A small multi-label image tagger, trained from scratch.
Model: 3.25M parameters, 40-pixel images, arch vit, norm rmsnorm, activation gelu, num experts 16, patch size [4, 4], layers 8, width 160.
Training: 31300 steps, batches of 128.
Rows from expert 9 of block 3, named by matrix and row number. Rows with one number belong to one neuron. Each number is 200 + 40 x the weight over its row's rms, rounded and kept within 0 to 999. All counts start at 0. After the name is the row's rms in percent of the matrix's.
# up: expert up (model.blocks.3.mlp.up, 16x80x160), inputs 0-79
# down: expert down (model.blocks.3.mlp.down, 16x160x80, transposed), outputs 0-79
up.11,111,206,247,202,161,181,210,229,171,147,232,313,242,241,142,194,234,170,221,144,200,237,204,181,169,163,227,201,198,161,179,190,154,261,165,229,190,208,203,170,224,188,193,240,216,245,190,275,237,203,204,228,251,198,174,214,142,162,120,161,189,167,215,211,180,155,110,231,195,169,210,227,208,223,101,165,222,132,140,179,152
down.11,100,178,241,190,196,145,250,184,200,170,254,206,281,207,233,221,130,228,203,205,139,136,283,248,289,208,205,189,221,245,120,130,243,179,211,283,232,197,218,200,204,204,206,200,185,315,224,207,180,258,185,262,252,143,200,211,228,175,152,170,140,243,190,222,251,244,145,212,141,185,147,210,160,171,163,217,184,189,201,234,155
up.12,089,172,182,282,277,214,171,202,159,102,197,173,259,224,183,184,234,227,268,218,167,206,145,315,199,201,200,155,195,261,193,156,210,231,256,184,179,258,174,160,157,132,182,135,160,225,135,173,204,112,145,208,172,226,196,221,201,164,214,232,162,244,230,174,228,142,228,188,211,192,186,225,289,137,220,232,230,207,239,240,221
down.12,091,217,238,166,184,194,247,226,238,214,195,254,184,214,172,242,220,195,115,181,266,136,164,180,154,254,150,181,128,212,219,156,201,288,158,172,200,232,147,138,296,141,165,179,178,186,160,133,149,215,177,204,176,204,155,274,218,202,156,268,292,217,129,182,210,191,197,196,311,203,204,258,208,150,267,212,173,163,251,202,213
up.13,090,227,153,239,179,202,139,159,167,181,274,174,142,259,211,192,171,158,206,237,268,180,213,209,199,176,289,114,200,133,175,235,189,169,205,231,234,253,246,220,176,170,219,257,200,270,210,215,236,259,208,249,235,192,242,127,192,248,176,220,208,207,193,212,236,208,257,197,179,185,215,220,144,197,202,143,125,174,196,258,198
down.13,081,224,262,206,205,186,156,215,203,253,294,252,232,152,134,185,234,129,157,169,193,187,226,263,225,219,203,246,203,181,182,129,193,237,172,216,213,163,143,216,210,244,226,198,178,222,142,218,162,230,165,279,230,196,135,209,295,184,177,182,232,268,244,160,236,214,174,174,175,157,137,163,190,202,226,178,205,192,236,205,235
up.14,078,248,216,220,267,214,213,221,204,230,149,244,174,209,177,221,191,183,177,280,222,216,203,176,262,207,246,158,162,180,227,225,200,101,167,193,165,220,171,195,253,230,183,244,113,202,182,252,158,212,212,221,160,223,96,210,254,209,174,187,265,209,150,150,177,231,226,220,208,115,132,208,211,215,185,245,189,263,196,221,182
down.14,118,174,266,145,155,191,256,162,180,187,137,181,249,188,202,173,145,157,194,116,147,208,141,193,148,180,174,281,263,263,151,129,203,156,161,180,272,189,237,178,210,212,180,208,215,205,178,241,220,179,152,198,267,253,274,222,153,155,238,207,168,131,218,224,223,181,201,191,279,273,268,213,170,137,213,217,205,156,211,155,198
up.15,098,203,183,214,104,146,178,199,199,191,260,282,172,270,170,213,196,162,224,158,220,262,221,194,153,183,197,185,208,186,145,190,144,215,162,223,207,207,206,211,227,194,208,249,215,289,192,313,274,237,238,217,258,171,200,204,102,193,170,198,185,237,182,216,192,180,180,248,166,192,248,208,181,189,140,160,204,165,160,172,171
down.15,089,152,215,194,211,136,210,189,172,198,289,211,297,201,196,233,177,169,186,205,133,166,276,288,319,224,180,204,252,209,124,105,269,174,210,276,252,181,202,189,194,208,205,213,197,315,206,221,185,231,153,284,260,135,194,192,244,149,160,198,113,231,243,215,221,249,176,207,145,131,135,180,177,164,216,195,224,201,171,237,194
up.16,108,173,229,223,150,128,171,159,255,233,223,202,161,180,229,211,113,192,245,214,221,235,200,248,220,176,199,197,129,214,137,241,187,191,137,235,205,167,96,262,208,168,156,185,197,124,214,189,217,193,110,250,170,182,227,238,186,189,325,203,166,276,187,176,192,239,219,180,196,232,191,211,210,164,220,172,192,211,184,238,288
down.16,100,200,199,188,225,221,136,294,124,177,265,219,212,142,172,224,261,202,273,165,182,240,246,254,223,232,159,225,218,175,274,182,180,211,219,138,200,200,178,206,150,187,141,173,203,232,189,217,263,170,198,219,193,162,132,230,252,170,165,178,217,204,184,161,139,177,183,201,203,157,181,209,289,188,245,213,288,176,184,235,200
up.17,102,254,190,206,208,255,237,255,176,210,161,234,271,231,133,215,242,208,125,244,199,157,199,150,205,254,195,204,195,210,216,211,240,227,203,163,208,237,207,183,282,160,223,174,203,243,214,177,105,179,259,134,230,198,154,189,268,223,196,208,293,212,196,211,222,157,195,161,253,220,223,171,223,187,269,248,96,229,228,130,230
down.17,095,226,230,206,248,187,211,148,183,203,110,173,222,214,262,162,201,206,229,269,213,260,206,143,248,235,193,153,249,170,179,216,197,130,223,263,190,205,228,94,205,174,233,197,217,228,182,203,241,196,134,229,202,242,182,170,126,197,148,183,180,254,189,132,232,228,253,215,227,223,245,194,223,164,230,174,171,220,190,242,161
up.18,088,190,306,225,189,179,194,254,126,149,284,251,191,282,161,183,238,143,208,145,220,218,191,207,149,178,269,220,241,152,168,137,155,258,179,174,200,177,197,190,190,189,231,259,212,266,179,277,219,275,214,206,228,205,187,240,174,197,175,174,224,199,178,146,222,167,120,167,236,197,266,247,195,157,152,164,151,186,209,158,183
down.18,089,184,234,196,162,135,198,198,215,212,271,217,259,186,198,198,191,155,212,173,131,229,270,291,262,199,150,224,192,207,175,138,208,197,188,277,240,201,212,178,192,214,212,192,208,283,180,245,201,278,133,246,279,153,136,271,277,216,158,195,184,232,212,224,253,252,141,211,134,166,134,215,166,170,199,229,221,228,223,266,177
up.19,095,133,185,171,190,247,247,223,166,243,117,182,180,191,196,230,234,193,99,244,176,126,213,233,217,234,157,183,238,226,216,131,251,198,225,129,215,272,245,150,193,256,226,211,191,159,241,139,177,191,233,132,175,202,238,199,176,209,207,302,233,160,254,240,204,145,259,222,251,259,202,167,249,224,237,241,181,153,230,168,195
down.19,102,139,185,182,159,219,208,121,298,217,129,184,215,199,244,180,207,273,160,205,179,190,199,168,147,195,150,127,193,175,120,305,252,160,249,177,220,240,263,243,216,188,251,185,192,154,234,226,222,209,171,177,221,236,242,192,134,183,211,193,142,219,236,229,219,203,216,243,210,225,182,151,211,218,147,172,138,182,215,187,157
up.20,093,161,250,295,188,210,173,208,143,206,194,185,184,249,201,199,201,181,221,240,225,187,205,155,222,177,190,198,165,196,204,165,215,237,232,239,163,203,214,192,256,123,138,134,247,194,218,245,194,309,228,150,197,202,170,261,144,229,138,164,317,254,123,176,280,166,218,177,142,184,204,270,279,141,211,203,177,264,200,197,178
down.20,085,247,196,204,227,182,212,252,279,179,236,214,188,192,216,167,189,107,164,172,206,196,259,233,223,265,152,158,199,180,269,192,211,221,197,239,158,233,169,138,225,205,226,198,243,217,156,168,159,202,134,198,266,150,146,242,271,220,87,191,217,263,221,193,241,199,187,220,240,213,185,236,236,184,182,69,232,233,206,283,187
up.21,114,204,174,254,204,179,212,217,172,322,166,226,185,158,145,209,225,258,185,319,219,166,205,181,317,199,210,228,211,188,249,200,236,214,201,180,191,203,219,187,240,191,186,146,233,166,229,165,198,232,229,139,207,214,185,228,225,236,192,219,314,222,158,193,206,240,206,163,161,179,183,212,273,205,278,305,201,259,237,197,210
down.21,106,228,170,225,225,184,258,199,263,251,182,184,178,203,237,191,185,203,143,236,245,151,262,169,203,225,214,100,224,172,226,230,214,233,217,177,91,188,157,202,254,227,276,266,233,197,212,198,188,184,197,187,209,166,148,182,201,219,79,150,213,338,168,172,188,215,204,254,195,168,187,164,241,242,128,78,167,212,178,179,202
up.22,109,187,199,226,227,215,200,198,209,80,211,241,279,274,124,190,239,222,183,142,148,233,186,237,132,174,187,185,251,199,157,207,184,230,246,193,175,245,177,163,186,191,169,219,164,240,159,227,226,121,173,175,224,202,181,197,155,154,167,161,170,205,213,252,209,126,178,243,229,186,221,185,267,194,116,168,202,159,166,168,145
down.22,100,195,223,241,179,164,241,202,216,157,211,214,229,251,234,201,191,233,149,232,186,112,236,218,252,216,196,181,202,236,135,149,247,263,221,227,177,217,160,159,236,208,166,158,114,246,196,147,162,234,182,241,183,211,201,258,204,152,159,180,191,239,191,221,252,175,176,186,210,169,165,220,194,152,210,247,162,163,269,239,150
up.23,104,188,212,246,167,191,179,164,268,189,271,119,216,176,236,204,142,246,224,200,236,196,211,243,166,176,214,188,168,229,141,243,238,242,138,210,204,184,126,260,204,205,162,191,190,175,213,178,171,239,159,237,188,166,188,222,267,212,283,221,169,268,181,213,216,209,193,146,248,241,216,211,152,197,271,194,141,223,183,210,253
down.23,099,158,235,174,230,143,152,228,99,199,227,225,251,194,206,167,272,193,296,166,147,304,200,198,235,235,140,257,264,179,237,143,193,180,228,171,226,172,200,150,173,160,153,145,212,213,155,235,268,139,167,189,224,209,164,226,199,144,153,197,184,169,201,190,134,148,152,175,197,171,233,189,268,164,229,228,262,175,226,259,160
up.24,089,193,260,202,172,125,204,250,174,142,297,280,206,247,139,202,209,116,237,147,217,239,211,249,150,173,241,220,234,145,193,173,112,253,122,210,210,183,155,200,194,202,223,272,232,246,187,264,228,187,157,224,252,189,190,259,166,184,189,192,185,223,214,179,154,181,91,210,206,195,245,251,208,203,119,175,218,179,172,184,200
down.24,090,153,234,177,171,159,226,222,198,179,262,204,294,170,225,241,188,243,213,195,127,168,303,267,298,216,171,221,203,226,145,140,204,182,197,216,258,172,217,224,204,202,211,171,212,311,223,242,207,247,185,259,240,139,147,237,262,173,178,183,145,218,179,217,215,233,153,248,134,134,127,195,165,172,180,263,219,212,205,226,167
up.25,106,195,204,213,158,164,158,153,277,223,254,178,167,213,196,190,135,204,226,182,253,182,210,194,175,154,247,196,141,217,150,256,231,200,129,237,212,214,150,239,241,149,231,222,201,203,199,190,207,237,203,268,187,181,213,186,236,222,273,235,199,266,178,185,241,253,207,154,232,221,218,188,170,187,236,164,138,221,185,210,271
down.25,107,200,263,197,256,194,132,208,139,200,264,211,263,209,168,155,270,172,271,156,163,291,205,207,236,255,129,224,257,184,248,125,182,201,223,174,201,161,176,172,173,210,161,158,194,213,153,225,280,130,123,220,251,211,159,225,219,141,151,167,199,236,260,165,185,174,204,172,179,176,213,200,238,189,263,187,269,188,190,232,202
up.26,100,174,145,316,259,226,180,171,201,117,180,140,290,143,240,190,199,291,280,190,140,206,167,236,196,198,149,185,195,252,215,244,179,157,211,298,165,212,161,179,166,205,141,127,176,152,188,149,209,141,115,215,162,214,145,205,189,147,230,252,148,191,265,222,169,168,232,203,167,199,177,199,248,163,208,184,259,222,201,280,188
down.26,102,204,193,199,198,205,213,250,136,178,225,199,174,226,257,234,219,252,207,197,201,148,194,177,194,241,159,211,173,243,246,136,190,252,210,179,175,198,152,166,221,136,135,159,160,215,192,142,207,165,198,212,100,206,171,229,207,148,204,191,244,186,123,203,144,164,147,146,241,188,179,216,204,166,249,283,194,143,241,186,185
up.27,121,210,155,207,156,170,170,135,238,198,211,176,142,239,214,171,164,161,226,206,267,159,235,222,206,212,238,91,166,163,216,235,238,176,178,189,267,261,270,245,172,205,255,273,257,220,219,230,258,236,204,228,253,179,263,143,222,204,200,230,198,213,218,221,252,221,318,272,174,217,204,263,159,191,218,165,185,185,205,284,258
down.27,099,194,235,155,245,216,173,188,180,211,263,212,235,146,156,130,252,138,187,229,208,163,186,273,237,228,206,203,242,181,180,133,215,193,211,156,245,194,146,254,156,248,217,178,162,214,201,216,190,187,163,282,218,211,203,201,227,153,194,139,156,231,287,178,222,191,225,201,224,210,168,175,220,180,216,188,241,167,194,177,236
up.28,062,215,231,186,183,119,203,174,123,183,279,232,212,166,267,191,140,215,231,195,178,207,140,180,155,234,192,212,187,195,194,130,224,217,236,221,180,85,231,216,211,151,233,143,266,189,156,205,225,245,226,144,218,249,183,225,194,115,225,160,185,242,256,192,231,233,133,142,172,228,168,189,234,135,207,234,229,176,251,156,173
down.28,100,218,228,208,240,264,172,209,161,200,179,193,208,195,203,173,163,263,175,226,192,202,123,100,152,161,254,206,220,183,213,195,146,207,223,170,155,144,239,238,245,133,199,177,194,166,160,215,238,229,257,201,151,214,139,161,139,153,234,170,213,209,132,175,157,149,174,196,231,193,291,217,214,287,172,199,235,186,203,164,202
up.29,078,182,249,212,109,145,209,238,177,121,230,223,232,205,170,229,182,226,247,141,199,249,208,225,147,207,189,215,193,219,170,217,133,236,130,255,217,165,114,216,204,271,134,167,240,193,207,235,170,245,136,210,199,189,144,243,182,135,204,260,169,199,225,175,141,200,190,225,155,229,215,250,152,173,194,186,178,176,196,206,225
down.29,079,156,191,171,197,174,224,252,155,186,262,201,261,135,253,238,215,253,237,213,132,196,300,275,313,215,153,239,256,224,191,103,218,146,230,217,246,205,191,206,130,206,182,170,203,273,232,220,236,189,190,211,184,170,190,222,243,157,193,188,172,233,204,205,191,211,165,196,144,176,135,159,210,176,220,238,194,165,229,225,139
up.30,126,255,200,177,205,234,206,239,187,233,106,185,176,234,170,270,186,164,159,205,152,225,220,148,177,231,126,227,175,206,204,214,164,237,234,205,152,196,156,177,296,189,146,182,154,191,169,118,73,153,200,158,109,184,183,201,137,239,128,191,254,178,99,254,175,195,184,227,201,143,166,180,229,234,141,185,185,203,179,123,182
down.30,135,180,154,282,225,236,140,214,184,218,187,171,113,220,151,217,244,227,197,222,224,148,236,155,186,161,272,182,185,176,238,293,208,244,169,160,110,252,148,186,198,183,230,234,170,156,259,144,187,209,236,232,151,243,211,204,205,252,162,222,251,215,231,171,244,240,187,172,166,157,141,197,207,226,203,167,148,240,186,224,261
up.31,101,141,183,152,231,247,206,230,181,107,145,241,261,202,141,210,243,256,139,191,143,212,195,266,199,188,158,219,276,201,249,188,190,169,178,153,186,243,181,176,175,211,189,190,155,166,194,207,206,125,181,163,218,234,176,162,166,123,202,243,154,152,290,201,140,183,181,194,226,199,187,186,253,236,197,221,264,176,147,191,161
down.31,099,172,144,197,163,210,294,199,204,192,197,189,228,184,295,257,172,293,169,237,194,102,251,227,257,254,187,178,165,271,131,186,243,219,238,220,171,167,182,196,196,183,192,179,173,229,214,168,154,225,204,193,133,180,211,211,196,153,201,206,157,227,154,249,187,212,179,217,216,182,171,188,163,170,205,241,164,149,248,175,136
up.32,117,176,204,249,243,240,202,140,234,101,211,229,305,264,126,208,232,213,149,178,169,212,161,207,140,182,228,194,240,190,122,248,210,206,237,206,154,238,127,163,203,166,184,216,155,250,163,191,213,148,151,188,216,212,189,167,152,149,181,170,194,216,207,259,173,139,195,230,240,196,208,160,247,227,109,156,185,171,146,144,153
down.32,110,196,196,270,184,190,218,221,231,191,215,220,200,263,219,191,198,188,140,212,198,97,220,213,226,207,202,196,209,232,151,171,233,291,194,221,126,218,128,214,207,208,139,201,119,225,202,162,168,200,204,241,155,214,194,247,197,155,168,164,190,223,208,213,254,166,190,171,194,175,181,195,252,168,214,241,152,150,270,261,180
up.33,090,194,117,246,212,224,189,163,167,240,131,184,190,173,204,237,187,285,186,274,193,196,173,139,283,243,178,188,218,242,220,201,256,156,268,248,191,188,251,215,176,181,222,127,226,206,230,189,204,228,241,118,224,236,188,178,157,186,235,210,250,264,204,177,213,239,301,188,144,191,164,193,219,187,335,267,217,244,235,204,211
down.33,089,245,166,172,235,178,238,213,210,225,180,177,203,148,270,244,236,158,190,242,230,161,202,151,226,265,201,156,250,218,197,183,215,204,244,195,154,208,184,192,185,248,242,229,212,201,193,215,172,105,176,186,166,224,178,113,165,209,183,199,187,262,179,189,164,189,213,239,231,240,242,128,247,259,180,97,183,153,143,154,149
up.34,110,268,220,246,192,192,174,183,140,198,242,147,157,260,229,161,175,152,233,235,250,176,221,180,241,231,239,118,175,137,215,236,175,143,197,228,245,229,238,191,169,202,214,212,222,234,191,177,218,245,161,209,217,201,214,177,233,265,114,205,212,189,180,220,241,242,253,215,146,165,181,250,167,174,192,179,171,209,196,266,173
down.34,095,254,247,234,209,241,165,259,221,179,292,239,185,118,149,145,223,153,159,169,215,142,208,257,205,145,214,208,160,187,238,165,164,254,173,172,172,219,139,233,200,235,229,256,204,171,184,189,140,218,197,305,197,195,135,204,301,220,150,176,246,278,247,174,261,181,163,160,246,191,164,195,191,202,146,157,202,193,245,232,253
up.35,117,201,156,152,121,170,198,220,201,149,223,261,231,172,192,215,191,189,170,178,210,236,192,298,200,189,186,238,226,185,146,221,140,154,193,196,240,222,175,181,215,197,203,216,193,208,205,247,195,167,192,192,241,211,169,181,187,169,181,172,149,166,251,225,132,178,133,227,190,167,202,195,201,241,148,194,210,117,127,184,138
down.35,108,167,213,204,212,197,255,191,196,232,231,216,278,174,220,241,172,286,186,232,146,125,275,236,321,241,209,193,222,240,166,132,247,199,220,211,181,138,195,239,222,202,228,206,186,260,238,193,154,229,182,268,159,207,183,186,229,141,152,192,134,289,182,242,203,218,146,228,157,134,147,200,159,212,159,210,217,124,216,144,188
up.36,082,221,256,166,169,152,185,231,175,98,264,263,232,230,155,210,196,191,251,176,174,236,217,249,146,178,234,203,264,152,212,219,80,187,107,223,194,182,144,226,180,234,175,275,197,210,162,233,245,190,121,261,223,179,169,213,152,158,179,232,179,192,221,166,141,197,144,216,212,175,227,221,206,205,123,169,233,202,160,239,218
down.36,085,158,191,202,205,203,233,191,160,164,262,184,269,165,217,240,175,253,194,229,143,142,313,306,329,210,169,219,178,233,147,127,192,190,245,218,249,194,206,232,190,181,184,163,189,291,234,205,205,247,212,253,201,150,144,199,248,161,187,216,155,219,165,220,208,213,166,223,131,144,122,192,176,174,209,282,236,175,208,195,187
up.37,116,193,263,279,197,204,177,262,136,159,228,216,174,261,193,186,223,148,220,186,177,238,173,131,179,169,186,217,201,176,215,175,134,222,226,265,172,172,270,196,202,153,134,169,218,235,169,277,246,268,237,155,216,220,171,240,137,221,135,148,258,191,173,182,242,171,161,175,115,173,213,255,255,163,131,169,223,251,228,216,127
down.37,095,235,206,228,196,188,227,230,272,152,252,219,192,197,219,235,140,150,183,177,203,162,250,245,265,218,181,159,155,200,199,164,200,228,193,283,185,263,179,130,193,202,212,218,226,284,150,188,159,230,154,236,268,182,161,251,286,244,157,223,210,216,217,196,278,230,188,236,207,197,127,243,185,158,203,146,207,251,224,309,176
up.38,108,250,154,226,198,175,246,225,151,281,160,224,196,216,167,245,198,240,215,256,236,148,219,201,220,262,184,195,176,193,236,200,243,259,231,174,203,200,161,169,305,223,190,176,236,158,237,118,149,195,217,134,187,192,184,225,232,209,122,148,270,222,90,267,206,199,188,196,135,157,143,192,239,198,244,253,178,216,209,144,217
down.38,110,151,163,194,211,204,145,192,223,229,125,210,151,225,159,198,203,195,178,264,212,185,189,188,189,112,236,161,222,182,207,260,230,200,140,184,149,255,203,207,263,166,279,221,224,192,234,199,178,223,197,212,222,176,195,165,128,248,137,174,206,216,174,144,229,230,170,237,199,183,228,220,234,184,126,120,157,251,156,184,250
up.39,074,227,249,221,143,157,189,190,177,165,293,242,176,244,182,217,180,174,233,179,247,229,207,236,91,171,306,182,198,182,123,191,120,195,136,216,201,171,144,200,230,194,230,262,186,261,172,240,254,293,167,243,204,184,188,232,127,159,195,209,212,232,151,160,199,193,175,221,216,190,230,182,196,149,148,143,158,199,228,207,218
down.39,078,186,217,197,216,181,180,196,180,196,290,226,259,182,149,258,224,199,220,200,160,196,300,275,271,218,151,237,227,211,187,159,204,198,192,255,254,197,193,205,190,213,168,167,224,301,163,215,225,230,199,224,256,126,107,226,274,158,145,195,199,215,217,204,220,240,151,199,123,153,121,187,222,156,227,249,264,204,183,249,207
up.40,099,181,95,225,215,198,193,153,197,234,174,176,156,151,211,217,170,248,219,280,198,167,186,157,294,233,162,151,218,205,244,201,262,167,232,254,194,190,255,205,189,173,213,141,241,200,243,186,232,221,236,146,235,213,214,168,190,192,234,213,259,264,205,202,218,245,305,194,128,188,158,215,224,224,321,252,232,248,197,227,246
down.40,090,225,205,160,241,183,235,207,190,232,201,176,191,171,228,201,222,164,198,256,231,166,227,193,225,260,227,144,264,187,214,180,227,212,212,171,124,204,159,228,178,224,247,242,196,181,213,222,184,133,194,225,177,231,173,122,180,207,174,186,165,284,199,155,179,172,249,222,220,204,211,119,254,244,187,113,182,115,180,142,199
up.41,103,205,238,286,252,183,242,221,209,221,171,204,161,212,259,170,198,227,237,181,168,230,202,186,213,241,149,140,219,167,247,180,230,233,227,192,150,155,223,192,166,188,174,175,211,209,208,190,274,195,180,170,198,186,245,292,164,148,238,192,218,215,173,240,235,136,225,246,190,225,225,241,240,112,150,155,238,178,311,244,217
down.41,094,156,173,179,126,195,218,210,229,157,203,224,237,229,187,219,199,201,211,144,234,168,176,268,146,222,143,122,158,193,130,190,244,252,200,183,299,293,242,153,218,202,151,181,209,251,124,191,198,241,158,196,263,217,176,267,189,163,201,257,213,149,176,229,205,174,266,267,248,212,106,223,227,164,260,224,216,216,249,274,238
up.42,103,162,212,246,253,247,179,171,187,79,163,251,271,261,146,198,242,204,158,177,173,223,175,241,154,165,212,175,243,204,167,180,214,187,246,173,136,267,162,121,204,188,169,205,113,220,154,240,199,136,174,200,219,214,179,165,142,146,196,178,188,171,232,190,191,98,231,235,238,197,209,173,285,187,140,167,206,152,175,176,179
down.42,090,196,234,235,165,179,247,214,220,190,207,230,205,255,244,200,178,180,157,207,215,131,214,242,250,204,190,224,183,245,130,152,239,251,191,227,181,229,138,194,207,220,145,168,143,222,196,159,163,199,173,245,164,183,230,251,178,159,181,181,200,214,194,225,259,161,160,171,234,215,202,222,207,153,206,249,157,175,239,252,161
up.43,080,201,247,183,117,169,168,249,170,148,247,273,215,237,164,207,191,170,230,159,202,256,205,244,137,159,190,240,236,172,196,191,119,224,149,244,183,182,168,219,231,210,179,226,258,212,196,279,213,221,187,197,249,198,152,256,115,173,161,232,186,197,204,218,169,197,113,215,132,180,223,244,202,211,130,201,226,208,131,191,156
down.43,079,161,191,164,183,169,250,185,191,182,258,195,283,170,242,257,173,201,205,218,142,164,296,281,344,223,200,220,236,250,159,101,247,149,216,241,252,203,220,172,198,188,194,203,217,307,224,206,214,242,173,262,239,140,193,175,248,163,170,176,144,220,218,212,200,233,157,203,155,152,133,180,187,165,196,220,212,180,187,229,155
up.44,129,247,233,186,199,268,187,191,211,159,100,213,230,233,181,260,175,134,165,190,148,229,211,131,164,212,155,163,237,189,165,233,196,184,220,209,188,241,188,163,289,211,184,235,141,227,170,213,150,147,190,195,189,193,175,135,136,223,149,164,228,168,133,225,169,192,250,285,235,143,174,158,198,241,138,194,187,196,103,147,166
down.44,135,189,207,304,231,201,174,182,186,211,220,159,170,244,158,175,219,165,197,238,236,152,236,155,192,180,276,208,265,153,196,245,203,212,187,204,141,232,113,253,155,227,203,216,155,174,233,167,186,203,215,238,171,260,245,164,138,226,163,181,203,209,265,205,219,239,255,138,153,158,158,124,249,221,163,196,168,236,194,239,248
up.45,134,134,192,210,184,202,185,219,243,119,197,223,196,237,172,246,230,121,112,161,191,204,191,183,117,159,211,219,230,182,123,230,144,235,207,202,171,247,185,211,242,166,192,241,157,202,230,232,199,202,249,216,190,200,211,139,129,215,155,137,196,198,216,221,147,139,133,231,181,207,214,184,235,256,101,133,169,123,164,155,150
down.45,130,187,229,293,217,183,237,179,225,209,179,200,217,238,180,212,198,214,125,199,220,101,257,192,254,204,232,176,204,221,175,207,243,227,227,215,117,190,159,192,215,250,210,219,161,206,247,234,146,205,219,230,203,254,203,173,205,208,141,200,190,269,253,199,209,174,146,242,147,169,152,170,186,246,152,142,112,127,225,200,125
up.46,095,202,183,249,192,215,229,244,173,241,181,236,259,174,164,202,225,293,190,279,212,196,180,136,282,231,191,197,236,195,230,193,225,220,224,184,184,192,293,204,204,156,196,163,226,194,244,230,177,231,251,98,246,229,160,247,225,192,203,157,300,244,159,172,221,213,205,135,196,215,222,216,255,215,317,241,149,257,257,199,201
down.46,099,254,142,209,261,149,274,223,253,227,166,170,194,214,280,215,196,162,172,231,239,189,243,167,212,258,195,150,274,210,232,215,234,195,224,243,168,243,222,141,196,225,261,216,230,247,139,198,176,156,200,157,253,216,178,150,182,228,130,212,202,303,160,182,182,198,244,257,226,235,258,171,255,209,183,94,189,193,170,218,149
up.47,111,200,141,201,189,206,205,289,202,211,140,198,155,233,171,285,204,178,168,189,179,151,203,179,167,193,125,251,145,209,216,211,160,253,216,212,141,188,196,184,258,148,164,146,198,157,204,87,108,208,238,177,104,209,201,244,144,218,162,197,247,187,140,234,168,193,158,162,132,110,112,242,260,213,187,209,206,217,210,193,237
down.47,118,195,127,224,199,190,204,204,145,252,149,181,143,183,171,257,209,204,184,235,265,168,268,202,195,171,235,165,135,197,201,290,190,195,206,189,163,280,184,177,217,193,238,216,241,132,268,187,155,201,216,178,197,214,209,173,173,261,166,273,262,208,182,169,177,238,165,227,144,217,168,176,188,236,187,133,156,218,143,179,202
up.48,089,191,302,210,189,160,197,264,178,215,241,222,215,240,171,187,211,202,221,171,194,240,198,204,156,160,172,243,207,182,207,185,140,235,122,242,143,129,155,221,210,186,196,198,245,186,217,235,205,232,180,187,195,206,168,318,147,195,203,198,212,219,180,198,193,196,50,147,180,215,246,235,216,181,172,177,201,254,188,192,198
down.48,084,186,158,174,196,165,236,232,198,167,276,196,265,176,263,241,202,213,273,167,154,205,293,269,282,254,135,186,194,219,222,153,249,169,199,237,246,203,277,173,170,193,186,178,238,283,176,218,244,216,189,186,259,157,151,238,252,172,171,213,152,210,179,210,197,255,181,237,157,156,115,201,180,182,215,212,264,206,199,290,154
up.49,130,248,148,238,219,156,236,189,167,291,199,239,175,206,178,211,186,234,246,284,289,119,224,203,273,242,226,162,160,161,241,187,248,256,199,184,207,218,194,179,273,217,193,192,262,162,236,149,200,239,210,171,206,187,191,226,275,221,110,165,292,250,118,253,231,207,192,199,144,161,170,220,233,193,243,228,203,211,205,188,217
down.49,121,164,208,206,236,221,164,204,260,228,162,215,161,224,164,147,207,195,148,250,205,163,221,187,187,140,235,159,194,178,212,224,245,228,168,126,155,228,185,233,292,155,274,209,198,190,227,169,161,237,233,230,217,160,184,189,158,218,107,133,189,263,169,148,236,210,166,220,217,162,203,215,259,170,117,124,176,191,204,162,254
up.50,111,271,155,193,176,206,229,252,164,278,132,223,183,243,174,298,147,190,205,216,202,170,219,193,189,237,144,220,148,212,221,212,205,245,214,186,201,211,177,190,310,190,194,189,209,184,189,98,92,189,234,153,136,189,182,204,173,227,127,180,252,196,97,272,212,204,180,200,154,115,134,205,220,197,201,232,178,210,180,140,216
down.50,124,160,175,225,184,221,161,194,208,225,171,188,135,259,158,211,191,174,149,244,220,165,194,145,166,148,259,124,193,177,196,267,218,211,173,191,145,269,180,225,266,145,257,251,205,202,225,166,161,219,227,216,190,229,187,154,145,234,121,173,238,189,179,155,242,232,181,180,180,200,208,204,178,190,140,125,138,258,156,186,245
up.51,095,146,132,150,128,241,164,226,191,89,117,198,206,202,200,214,190,227,186,167,137,213,196,216,128,183,117,199,276,259,189,198,172,168,205,200,210,229,238,223,169,250,161,170,231,140,203,239,199,164,239,136,226,206,185,139,108,172,230,289,133,140,278,206,173,186,261,225,157,233,194,172,238,240,209,224,232,192,149,206,182
down.51,088,142,156,113,215,163,239,193,176,167,205,184,260,155,301,262,198,219,165,225,136,180,246,222,259,249,186,235,234,231,134,130,247,181,262,232,195,196,145,182,127,177,189,168,163,225,216,193,195,150,183,225,129,165,243,172,174,151,226,168,140,162,211,207,166,199,187,178,213,193,167,130,214,164,226,173,208,155,242,191,139
up.52,089,208,281,188,199,156,205,202,153,208,250,170,170,145,206,191,183,182,242,231,149,202,189,204,181,194,276,194,224,150,219,164,131,144,153,225,144,136,216,220,139,256,169,269,176,195,153,211,240,243,129,292,181,214,177,210,194,194,170,243,182,162,247,110,194,224,162,195,176,176,182,203,162,187,121,155,263,234,244,280,195
down.52,110,269,176,204,168,253,234,188,189,190,150,150,206,274,212,235,128,208,153,257,172,186,185,137,173,223,190,154,206,217,173,188,196,176,272,223,138,172,278,241,222,193,194,193,199,191,138,177,202,221,243,140,146,242,192,181,158,210,233,228,182,204,140,207,170,202,184,223,207,175,176,175,214,208,79,236,165,246,151,181,134